{
  "num_classes": 13,
  "fused_qkv": true,
  "parallel_block": false,
  "num_experts": 16,
  "subsampling": 2,
  "layers": 6,
  "positions": "sincos",
  "batch_size": 128,
  "decay_fraction": 0.4
}
Rows from block 3 of a small sound classifier, named by matrix and row number. Rows with one number within an expert belong to one neuron, the router's apart. Each number is 128 + 32 x the weight over its row's rms, rounded and kept within 0 to 255. All counts start at 0. Numbers have three digits each. After the name is the row's rms in percent of the matrix's.
After each expert's rows are labels from the 100 clips, of 14976, where the router gives the expert most weight on average: "responds to" is what is common among them; "lies over" is the class under the peak. Only what is clearly more common there than usual is listed. The data: synthesized solo parts of chorales (CocoChorales). In brackets: how many of the 100.
# router: slot weights (model.blocks.3.mlp.router.weight, 32x192), inputs 0-191
# up: expert up (model.blocks.3.mlp.up, 16x96x192), inputs 0-191
# down: expert down (model.blocks.3.mlp.down, 16x192x96, transposed), outputs 0-191

# expert 9
router.18 086:100100146119128105143116133139167131087156156112100128106159160132101094216169120126151139040164119132097142058111130059163121160127132178126145089078098166102160124110150111129090102131103166119102116134121142122129090094182116159171133149080140107147120144104139070100133092126140090097120162107206148158130160103170095137153112127127138147120124138126133194187143134132156156154145137126097108138190090098170081094075157103118046116122063109114117142045114108079087061086084115143090166111068079097143124118079120125144135107156120132117148099138090111042084072159068093102
router.19 087:086100133124134083159149101112163142107143173134079109106179138129091094212156118111138137056112151121105112074112113097153120158127158161092137095103106117042148141108117112137087133135095171148104108141132154110135096114209126171139153141083142105154153157121186098113172112149073092103105151127193149173093151128161115123142104121099114150116169150110123163215105137130176135144156141114110083116181103078162101108051174112132073136093092121118147148062111127059094067098077112146133225141101129113120128165082154144147137140147141152079130132131130123028094096129087102129
up.5 089:107152196142152109131107111134106153162157073147139136127100161149167139164085096128082096090188171169124114113163127108104149156091051137134148120139130112141128123168182218110160138101075140136135090108128157119154153101173170101083130125172112146124135168097092123102102100082088104109158131116093114132107175073148101121150161165094167128101056160107111134156174043124114156102152053133141099169127118119121144125122145085086214068162180102151131166154134122133142109124162095143194132113134092143147136112133129112127152119184149186191177071153204124106108142131129203166
down.5 083:101168116169098123073117067140116170107144198133140181082133113111091112092097119089110052168123164126120156126188165133107146129115120133180118119128144112108103119127105125106176124177128074111093141112123132189143213184102132114132130124141101155125130093130104120080125103108164149128095122032133164164155098146159107127196160169155123091104136112175142106071138153181142102111130059119151146133090151179147161081202097183124153079158135083182122128127158154143150130134120116115091128200086122147142075127179132134124123112106120175187155112124127124206094089191101146182
responds to: note A#4 (74); saxophone (51); violin (44); note C5 (26)
lies over: A#4 (62)

# expert 14
router.28 105:137111148126138104092131131067134154123103111121129162137117194186124084179128113146128112121170121199180135091094139148089080195126141153129100141118084112110119127142153115140119148178120170131114122131098170143128143112167142107175151124152134123161181101082136118123164093105110137151135160136104125155139147151152092134116146106079188130101143179113080158148128114135123127162093120134108165154117102105109117130100152061036089096127114144116093172011079057115091073098070129078101105123080086082093124103103121114098105095162065104152138103125128085035075068147071088158
router.29 098:153153119143138099100142110132124113200101105098129119118142161182137074139176127156123113117109140110186104115059153085101117091113177150089107119138089139152059115121103091158146144126119133166114081116116148152160177160114131103180157096104119172157156095163198115149201132144144149159129131125106142178144172121141110157140083134074109129107145142099145135177067110152127128193161151124128117096204106139126143133159141068059113121137102170084072154055100058147092088115053123073150123164078140067078107129110158174120114181182085127140149107080124101093096123158101088087
up.1 085:135137116165169077117099120127202189133118131229131158145125079186134130111152078121153142145158141099119117128119104117138119117144090064117109101068067148027121135144203084118158116102122073124123162173099096109140142148117144099056128131110152079171182139155169105114094129166101135147126119097141137134145135105146129098111130154101087126152133143080165093085111151124140106129061146122130127203120180106211164111099133101187137143118127123115166142116121117153131176093114138121176092137101091087096079111125073143161110120086036163155157136160104111157173073095125090101
down.1 088:153154110162072098135129116117171138121160157131102122161168112115171082137112138136131123121136130126196113124054120132107161195140111133129146089065156179148109150154139128145117140075091090211172104129170111087160191159145135161113175158139126186109163134143080123113158146170151107123185134074107174128123152104152094192182160145087124190164140073094149145168182191141143083098140133168160140117139113105157074128091100151170161078064080071123116081126086110140114164156100159103111167166112140098123170089150099140118138098099063085082169184102134130103122136158122174136
responds to: violin (100); note E5 (64); note D#5 (61); note F5 (31)
lies over: E5 (57); D#5 (26)

# expert 6
router.12 114:106137126157127167136125125146118075129130098084111155202151080075122123144109126129138144061157086084078130091099144123164163179128168152148189086091114169129168082175171153109113163130119086098149112147071084124129078121092126070141171112159124094109158166106086090144094097070127148077137181127114122100066064094103066053182106133105167161132101157100128075144178123145175192108155107151121188122144170094117123112129124148130168145147147161159091125182167089154176142116147152174097120140127152190143157123165152170128173130178141145107123155118161159106116133171150189143
router.13 091:139096106083122124138159115097139105138116161159093114140165087121073103164203105078090113076136146036063116112092099122123115099144188100097114103162121157090113157096112106100096165179138101152125116166160140155174174125102168114203177128145106193145071112113153075106091083137175108146128144169149161115147112097147100176126093157111094195128111082134106175144079120164166133105144098106105093098131079122179181105075097074071124148138086137082114178140132050134088101121107192109112140104093160124088117108112160183117120075124144140103106118111121087131115121092085116118
up.2 110:115162150119065150135125103156107109142123137111114135156136146136145186203122106121121120120110099138183071118130092041093063122124098135114151110198167133145116163105057144091147112071083137124126120164098134099111107076174086203224088128155126136125129104135169133127123114119118132099115148160127170103090103097134088202133056138100180144133134109135139151170119063128136150133145122185176120101180128129165100121040161088021119101115108167106107116110117054102129108097111115122097220133109126120128136142134168134118121134164154119129190105110121112115160163162118130144
down.2 107:119191183119106083126142153198133141134149104142195149096141173141083146173163084113126101177122128156174168109143160122125150192118113144089108151118120088155101088109063110138208120116201149139121093098164140136135168096110105085119114132176085135132081130138150150125128123147109132121044153087142135129134152154137194103153112098099119118066116123169119154108167133134155099129141069103124145135135193141187184141226137132112113061115103104119096105120093119086173080147088072060114142170125104121125083097138167146177089140164138147111192139165119125133075106188101141123
responds to: viola (89); note A4 (47); note G#4 (47); note G4 (39)
lies over: G#4 (42); G4 (30)

# expert 7
router.14 108:162167149130124132164117103163065100146096153093154131094121091152165071085107192120139126081108064114212149121091066107108132134079129149110090062126144131102108077171150094091138162138161055175116132121106084144104180132124151134157106112120083155092105144168077093096105098098213117143134168093093174099170106063086081142163139170139121151141109151113155079093164074140130159137195144156139119155126103151089169090147145143120170103181156143103121091209105040138137156105080142097144138130123129104106130108151131128105123075158103148127128105089148093158089140169133135134
router.15 108:164141141137127128149157130127078089098101178158132123060073114137171080066116195112122106118122140138176161133143103116081119079070108125122095120141146103097080083165116138076147140089094078158094128101098106124129160122157146152178119121163088119138145147064040128089118114074169149087144130121081186123146107114071092155130161191146075071115134113175163129126221154153101096084160113148132098160074081175160105093138146125135154122183144123120138089215084108120142165156138126139139143168139140106152131076147125072101099123072092158129133051120156119144128119159144148144
up.4 100:157155107091109140086144158138089148115104163160156149064073114091124158124140118176141151121111149192108121129172162136170156112136146074082083147123126105164137132144076094145164206117145096141132068132161157128150111128136137030059162074126106097131116090090124149127159135129113195114137132158087146164106153177119131140050144142154090109131121086135153192093202203156115091128082124073092088064113078158161141170149164130156124088131138207133080118160113141105132140186119130124112109048145185135140145111141151096153123154086126155095105141135171164122115105149132163136
down.4 090:125119085110126130126134154159099123157157176116175143074095133114162111119111159159127182088115122156094117068130091202137139119126115155105097118144129081094130125159125120137136123129149132053125151166058116179117098125117167107102138094074127119124121103180141129115099123142131122176133091159191121072166182171157153146161151129182130225098166109107131108163055117128105166182120180113195144117130069127111161082128130130133165071150185079135132164112103125078131200109147101139162154060089116097123082127159060104064128064168089101106106119146168167094158104124141093131
responds to: viola (100); note D#4 (63); note C#4 (52)
lies over: C#4 (33); D#4 (27)

# expert 8
router.16 075:155050175140147108147149167080114124101180077189112177183159130147110104130119121130141142100180176138139085094139106099096128165167122119053091128126052122121128078128113101121103153136109175141151066143113142110096103113101138085092157102110127088121159164112097113124149117094191158151109144126147111136162134134141115124103099112090162151133137141042122119114102070126145148121131135136123156150129127085164129097102117127117082119164061133126058131118098099145099102146120106140122113103131125123129070111105035171093109027061109116109140115121026122150101034124110065157
router.17 078:109053178141146146179150121110117086114139086151144099195154106108143123117119112081133167083157151086111140107128135151152177172122157113094095114115068156121118135150135064120081115076131149168159115132133077134121084116082098104115141144090120083136169143179113109151138118096147141133141099108108089119203122135129125145124136116135191182123161171076125113149150097138106194127128099145118184159146159129093126126147111089114084111099071102124104132054076106126080111131092160159084087077103139106131097083083053110106123035132069107137149099114053124119108036111088073098
up.2 105:091103169122123157202155138118092140109155075179149106169191099148119195120125087106123182116178159099119131132125149108112182168131140104139137087150076133072099126128083107133109159111150137144205064135167089139117116154131094091113105146081087130069145121191119137145116147149098124099126126101086103146133096100079165139118144095148190197152110122070120118163178101141114179132050087122147137184168143099166140125152168129064108113049101133121093086040055132167110121160119124165095128108124152099112117131117080091128070150112123156125118140110101142111111050146104126129
down.2 108:132123097140157166096174143144116137165146149138122171175125090188098104080124097179161140101106188078125115094053167098103128079154132182173154133165095162105114089156119137154112101130176160150157161094137075102151147117121128196127132098173165044072115115148106152183189134072120154103067136096147122129186130115081138081148137131100129120080138111170169141155105146160127176167135131127169142095080040085087144117118142114111149105135112227158097162121124119114151101180162106129147137153081137124123109159141138102050093103137086121159102086116128140101201134127103138114
responds to: horn (75); note A#4 (70); note A4 (31)
lies over: A#4 (67); A4 (26)

# expert 12
router.24 104:126083098194123102053168112073174140136115092166132173122081128150166117112086047101161078104145096064127166120092126100089157116142072124157177089094053163088109126156168072115160134112112079076100115116133118161146151156114134150180167116116110095189155105185160134112128114123109093073153139089134208142097137123162124133183145132136113065103111154155183149142178099159117071105139141103118107167124095075192152116164122127136147102111101126086156147138106067134148163109076135142139161120090118072094107060156099149150120128146078164111094156141111078132119090120138131117
router.25 095:159074129093173100109145110128122106141138151106145141157143132108168100112164117106115141098117089083134111126119112153165125101076189065012096138076079100061106080172164107103121107095142119140115158110095124173111156086072167123134169120119136139161125119148127088144116114119183121142131106124092110063141149122188118113196165166100102136061143178114114077076118122156127153125176115137128180139091157126149140121146108105109162192134125098129126179172136115097076100099079149097157099126124119110121075061088110165113140093111057102065141095147117116119096080063059083118
up.2 076:168127145129134145114108135134183106133211080112152146148177157120113165156128129175090164065173201179145045107135103071073120151124130148179170116145146109152109139117096112176082166148134164092172143128124160135132125110219125128139076123167124134091125116139083126147156160151092108193146118110156079176103145139127140162098095163069163164110118118166105164199081070118151145185137119161150109072186100139110146147159098071052104120106136149124111141047073125172120076169134133145119157079132133074082129151123123114088109140133113135154152154110135137147172101141111128128
down.2 083:126169160128147157150140161165074126115159173087171082178135171188174165114141143138115140110149131133104117142051128170136130118084143126062081157147126087142145077155182111127118150114171114150126142070092152181059138116153165161140105148087079148148161153147118111112089116162086099117101136110136077193092141069114169093123109150169107147069128083190139117102125167157128155132107159137093194094109176164120176161070121133116156117151101166094089153157120119117101082055089091142108172109127125097148116118120144143100109139147117126142125199122130069231119097106077168118
responds to: note C5 (68); oboe (58); note C#5 (47); viola (35)
lies over: C5 (58); C#5 (28)

# expert 10
router.20 072:139207131173143190100163170102142151110110137100148139073105117145173156122123157150110096080099118143153122157112123137062122072113074127137130086104084144136108091132151148117044083170165099099121065111095124128125089109185180141123153137130116181142133087175082125124130141158120107087166143079130130136149118155126131103128151187139111121093103148169117128133152146107075123158127087161133133128115120153108099124186181125142115052088142109134094081045102143131086113089100152124101148128153096105100171160078061053143090215056080070117096150133117144123132128137056134156
router.21 100:141209131144128160119198143102116161125126118100163179072104126149163172137117168140116083117116118144121119159142101139054102069122079110149129103114103104138092093123134134122073100177101083107127077092129166135129098130201182126156112145126082186155140062142084144093142139156073103071156148093104131153139093148097149105113155192119106113158076153162116142136131123102101104148121081149149125115121125145157111149187194123164154069104171103155104086070107151136102099132122136124102176124168143124111178150092084032151086200067090069149108147143141147107104135135080163172
up.1 121:094150144112153144154144152135161098144144102140129065154116182159110146209087059123135105117096126114085135111109191071089134145165144137107144122119107135184132129101088112143116114088157183109086109145148139134157156139107130111153147114206140051118114116058160106180106127109132129139115116144197183140093157053133155140183119082098202112118134151122150143208113199101151087108105128105101175110096165074119073146121106138164075162082087170114136091112156133120111098118145165164120161111075115150112211094119152111134172132135121145126175095087107117053123120111130125070
down.1 126:104114218055110140168140119134129118130124141082075104097139162131116172143158174106148156172125127145094186132174105148141097178066091130136129141110131069145154100156133150093140118157145101134107133119134100192186092132107113100121116124119079166130117199138117143114127140098141165127129150170162091145102057132130115083109080098182120119141134137100081164118125105096183114142192146132112122102128133162128201112114112177097122125175096084170047155092150120134129096061144073091110119100132158154164127070135190184105115150151211112095140100200091144138097187132082151158
responds to: tuba (79); note D4 (51); note C4 (42); note D#4 (42)
lies over: D4 (33); D#4 (32)

# expert 4
router.8 110:195192107104156122139090107098156164112120125127128131069134103132142099126151146118157168098173084111135053150147081095149130069146126074091131116126134190157083146110147110178081076102153075135124128144086093045071110094135139193181099141124158164177106120166190096084142112136167139159112091121169138171148198125116072119059086189137085137098118078145108172142109105130154091166109166140130084152179093138191071119112103141135125132151088136132064091167128137129091138121094142109108125114122082113115119096084075173159082161100172113105099141112107131147136139138095099119
router.9 093:145070127143147072116111149137097106169192135124088141187170107155115092134130116138166123077129121071086093092111087108113164161135141129058110095105060133126118148118140110161067113139117198077182124118084135129091089067112116181151116146105152101079129145114144066176112081087171104141146130090111083093119177165148091114095113125183181207095092136123151161119149035151154184179117140133101152119132144121139076154132111146138136128134100061111096113127109084127129134091130164161145102093090070120096094118114072124111170104055126105137123147139105102188142074094120110127
up.2 097:093155170087104166154132118118057070195163209165108140154133176211106103086044139069112114106082161163189105162133183157152146167139125142161130174152118038145117091099075104133143165165124177080151107121154167160161158149105121102161126059147089129089100131122117148166147132115160131156102117186099156082086149131082152213146125100116146101139140111136120134143127172093114142067133123130134085026122127120116111128124109083130098103176124133122123114171132106153091099103139126079096121067105148153136094139098165112104115145135116096174125105108143138154153127112090130124
down.2 111:113119155110127188135177083109124101151121122165132111054187125126042140139127147071107190135153140175143163172175159137150051143074112125160146164099102085080181091108037108187144151145112098171168144108168145131173095106152097093105144101150091116142115096169086150147089165111148160144064116141146144132164074159144176138149129095120128102171146141084152118129104124096144160085166121134198113116143096188130158185179165180127159115175125162134106132113172178080127099163161131078156131093162145164092092088116160096145139170105124096132106114151146128128153142160081117104
responds to: note C#5 (58); note C5 (56); trumpet (52); flute (38)
lies over: C5 (48); C#5 (40)

# expert 13
router.26 089:136143158144117138147133160132122138126137135132104162148177210139089128160130112150109160070113162119050102107088110143137107068161182107097114100159143157128124163132065124127141179172137134115116072112105139148111120101079126131179113152172139117173203120122152104117144121123137153131071104141202088146111106143107100110102123157093115168105135086152125150129117139131130131107171111147101183151131120115181112128082116094071095111131065131101066129095085055107096069099081089124154155158106148105091137116107097178122101088051140092121175104087096082048109123023093105073
router.27 128:123094181158109114160167147140157158148137175140097155075194170143112129118094091125090181110139124118130076039118088121162087095086200116083079090091129098141119132085097095108106125147123114110161101113130093090125096140110116110117126114109113150110119136177158136096087140116129098099096087106106112121140156149101147103098161149131153201176114141189126157172131151145153200135161127122146147179184131135163103087164157095103144066115145076113096131097103111080081080152064098103104135124111150064123089116079124114119087085067135094101132144126143156131119108011046123131
up.1 091:113132161150118132136073155160107073117133107160119073157128134127222127083138101138130133144138112106166133127083146147123157121171124186139119119130144158220160122208212110059114129102080174127095174144083167130132110111130213149129153165138156064163103165129132119161117097121136141084171132139160124085109112121121098148172142146128125109133160179082138114117111158134103126078100126119069123133068144097091054107077087178128136127110137115082116091120105043142170162069107155166107140144109098117108169148143125121084170158102092147144118051110136097083127100194135142101
down.1 087:099077143138143096097111135155116154122149137181062101147120198102118067077139151126092129154113159128127127098128124074145090086177177140123118112113136171063145111110107107157089136089082143122138144170122172175074177161104121083069134103191150118103130126108154131130139119073140115091145082155048157152148139146116078166149110079108142127206127119126201125112151129154098151117097113131091133148117070171135123147141135086141137169161161143133226075131178105076143161135162193191125113196080115139165108102142135131077130070102082131121154147072134128140119142119182168123
responds to: tuba (95); note A3 (51); note G3 (46); note G#3 (37)
lies over: G3 (27); A3 (26)

# expert 5
router.10 085:168175160063127153101122118171133124171090091121139118120133182129114094110143153136077129060087127092099109137105150118122154062117090109162123115133150164124105094145128137164123138121191151117117038128128156128153132033105101100093162122101085175163093086182179028136147104129156144133140096150176133158171155159130122143086072117166144154111116122143117126131099114139212130194132099097086094101142067179143116147105148105084086010176105128118114120142112065136114126111105128118082138080120108119135142150101123158169093189109130144143144140105103097152156125177129137087
router.11 079:177189151103121171115109135175134117168108118146130133111149166130100085124157146137092136047096155055107114139119126094133140051120082094137126129148127197117106065137135131140124132127163119096111059113120150123150104032129103117147150121129097168148086102140133027110158086108193141108127097166179133149194154124143090144104087156155144175134132133115140169148121099138211138167129127119074098114157075156134074137103144074076056019163104126109095134125080082111113109089132155131094115087126116121143133160086115141164104150092121103138142100116098093139173130168116136107
up.1 107:153100067146107140084188164135080121141081153151150126052162127147157117119156183169108108127122155122179127114185069132119145113148106123136064110135099085068127090168140139140124135131126134172122089100175126150154155124148134078091128154087145133104169107107061171076107130115094143153192130098091147155175157129130136143120159132158088144159105131153153094076116106165063177083058142093124076120104087134087142117111163149101179074146203134129140121112102134166175166150157127197154149137154126096183066141167124063147131129123139141132058120121194150154129121126151208146
down.1 110:094113091152107148130127165133131133124157205139112125042158155033152068096133175149139102091143130172104124096153119162123092118140143148137114108128123097070095106127136136171120148121099093102128164123119110192157140124192100107119129162126052137097143163147076156103110154103126147129163122143164162084142148145174154110218163176129102195181134139130146108145132132098117171114137133099155105128150096148102149073166150152126126066167162047124180091133141121065148185063141130123111181132155114146157113080132075059125121088079062110125086158147177127150080113164135130143
responds to: violin (85); note C5 (57); note C#5 (51)
lies over: silence (59)

# expert 2
router.4 091:110098119077112101139154189109147169117157140145132125142157145159092152130138092194129149101142095069067124117067120099107131121149123116118143098109077152175121172131092147164084194098130166121187136141143170123148138148180111141142183147138118129137119107139137120151156139160136125100148156174141118154121150125114142120141123133108148184082164128143124183128164157137191180202129101158119117116158089099142113136094113143077054120060088120047065128062083092178099075138087123122084095115103163068077144137102121111121113166119113149111097170112106128073082063066089108042
router.5 128:129065110077085085123181171091160163098141145169114159182131132140087158121155118182144167085102109091118070126060102068107072093137104115091164136162096122148101154092079118191098140112108183097165142150128194090134086108129083153130131085139143148100128128118075123173189134140145177113124159149142105165089141075087119076106083088091151164091158102125142138146138149118189174194137128168136110094143092129116115189095149098153053141130113153062107179140100068144131058137122093134085097148134144097082122166124122118120139119082114116153102160143115125153162070153129111096
up.1 122:162143201169152162205135136122064132133154110112119121110119118157117128107132109112099139148181154125079118142134132129092108162148145114127102151110138097111131114125119126139133169085171126158146152138164127132169094168078127092078167130098120126148171119114185122132125134150132147083085146153134185145151167138117134114136127137104129146173133132090089135097149094074148094119115156086143095125126073110216138123067163163081072174099050139061047110060119085126049075132138102105106081124115135111140131137082098194138064094108138099102125122120068108153109093079065048074
down.1 134:135132167101093112149128170115137127161125084137090139178141109172172162125157127149129101140157162114133157151153133097131172149136100158113145120129113101089099092157091171151062152156129134064159161088175128185107216149125122190189125127128059140106202080184147121151172182138124119085147186157155124147123164109119153107181099133105111165174108130115119142174165133115124161181098110096174088109168119105148173173080165150105102159074171119092064105123099122167114070151166059090134083172142127135139078185147056097149125087106091107102129115131129109096088144149086124107
responds to: trombone (100); note F4 (54); note F#4 (31)
lies over: F4 (38)

# expert 15
router.30 115:098171128092159133089070093110101184111139183129142132092068207136099112133118154127171106084145113153122161096112111115087125181037137148161097088122112134203098101107157112115125095124143142166077171134079161067113131102139134122143122114195114121144064106063167100133110097087134091146125127172101095082127139109115108134087110145129134088117132170173092233142116195112136112160117169136106126140133117120111111116117082110173067159112118183122140122111184098128071129097131159115114091155076099149106188126071170061102136149153110143179147121107133083167164119159102099131
router.31 132:203146143142154122103097132140107175170199134067148127135080152122153113140160151116126108115141103099130171133083146129072146095071137139149150129128150095187131128145126166085132109100105127164096172111090168160168123106072132086124108106110130161139130101143156091133082074096108157191134137146095156101150104122135088112162083098130164067088117165184091168124108175132151115139170151094107137071109152165101182096113088139140087169164066159112157151083172083091086092083127081108104141143127095154109145083091176113113160147143138126114143053140047070141161152156046086085
up.4 101:098105132134089179142087130100185155129109112181114133093145144129121065127114151118116159076161224168021126080103139156153086161158123193148158107104074130110084069120204086113123129145143109134129142105113071165182166146166145084116162097152083095165185162117068112107079115137134093104144145112128175069118155142175135110118201135082124158103111134112118150139158152130119139116112127160134136197128092105145120078106114140111166107101183092120150137149095107097160167156112159166144118134098146099124125116181118100089120111119100122129089127105194120134151047076134192130
down.4 111:066119112151132047093103102128157113108156108139221187189131049134157123107159089142126114178136077061124068219139131131122181124141113117163132100114143166149048106137151161171107121089157124107128101125164109087107108125139149139114121058111162153108136115119106138075163155172104107108144097103088108164076139114120142096082135127110120183063142128092108124137145142143129080105099141142106120139139180130170078186115117120159098127115150088152117152093105144180114138196160112160131115134166125165121157202073090187194166110090101114154173123129114142131160096103132116092
responds to: trumpet (56); note A5 (40); note G#5 (34); note A#5 (31)
lies over: A5 (32); A#5 (25)

# expert 3
router.6 099:083117140118142110119136150181107132130080124141181085208110125114126199112114152146102105104076110139121133100079141114065094071100143145119117107203158076179116124110074165117174118110113183129088097136076155106145104097132133122098072143128094143048098095082078103172133136152152167109138130145116115110160103132100157147135109100164226154113166137122151116130157055086107180143105108176097196125072189156100127164088097150111122137114139154125115125063142127176157154092144129167097132111148128140140140208146151030130136140170139168131146107126118136108122167178154162126
router.7 073:142157118139122102157128153123094183098095201152160121179120106151128185135140148162130127074155079141066174134064129119043139112117131115137131070156101118168129137124111184111131119093161141110120098136066152120135090150158125132105156163125121118092131151077129071130174101125167169095155161130117154104118146151166075134159101145136187120072173096104158214144192126111125133158157147204095160125086111148147087170095147123105069116101094149062068151065113048135106104111086127119085136075111151111085158159096113097088177128137123138141138136134084064109089108137132113087
up.4 096:121095103122145081136111180160051137192133186161125150145179121153174150098118128201158139108139153116084142074087134127118185115162147059106067101162095080094131066193118136112138107157122117133163142084111126139179111099099168135096088134100101120124132128087121128123123110148182188155182111141111130054119085131159113162095180139213133155126145156118172140105132092115101186148078124096116160110071127172150170104156103183181179140151158124088162106138123087158169178125119129157120091082091136094136115118157087110101152151116133132118091154134180126179091116105164188101
down.4 090:115107136132132133102174165094158109119176117138180150053127163077179128110100110189136117153128121172112139144191074156154109084121128104143092145113168131104134118135160110163122124093090077101095109099180096137095087155146153004062132121101151129153143069119112111105126157170075174175194019153110132135142152159119179093120143106144144155187138076154107119124155130126113154111097200090156138142134124139189123111144166135134174147121134074127162108072126130145102164167111096177104081099147112129166147118119066090167127114148111079074155122145158142125168129091148136145
responds to: note G4 (57); note F#4 (48); instrument: violin (32); flute (30)
lies over: G4 (54); F#4 (37)

# expert 11
router.22 092:143111148138117133149064147124196155130140126170120141130174100139125100145136143122119164074130098098141053118077163121130112141185123156084122096100143122150162170107150136086128118102093163163146145172077136066095103100131161089049096121102172103077172180108104102096142087118125101164090069101215097069197122082131066054108133110095072135116130108136151090122081167111175112175118098184104083188092119081112117105104088083138127147147161090135120131134132108151160133120139096138170116163168128122136083191137116150105097084060151143161176082101119115157152139140149129136
router.23 097:130097171118169120138084093136186078158190081127178111191127109158183127121121123117193142122095079104206060158079135105125183096130125105167160091091126201106162127170131175091132093120151101155160106174103153061124070083139161148132107085148175103077096164113084094148176074141125139176159085109116150104143130076110103138090093130118111093121145124097161057133134173103141110132122154177132111172139130108180094149112098065175138113132128095134140109162096108109146164145082117137097135087130137094107137151113101135083095095092124073122163121081069105177175130117133108104
up.2 073:158129133090146138142108122180130081130179127171208110093169196161193138123115140131098112117159148170097099140131141145109157142110121168143113119140127122100096052210163090086135132131147034065104150070102108163175131116102196115112052136088069149168116113138139127121073133193150180095172130132135109074117077097100157161112199168177128112107103126142134124156199118167119181109150145103141118120151132170151146091161096164116167120159171122152137100136135130157133142115157110121089124077156099136166104130120122140129134109165111141075068112144153128081140120212123166154
down.2 062:122138099141133169115120127079101134086111081127159131121141142130133115106166179139094149111107146108130167125115167115145063097149203146151116163170159156101151121153167134130122163135090120143154093154159178133139142136094119147098104084154176163081209145180119137173129108123134146146176170172126137142183084115084179177163131178107109156132131116116145152130157122158126166126148124168105106132085095089082059139072115124140116166061133203101179145126137092110115148127149176102159050101138183102140113101147155122065209146081054165129087172058142080144168127155189111152
responds to: clarinet (91); note D#4 (62); note D4 (45)
lies over: D#4 (62)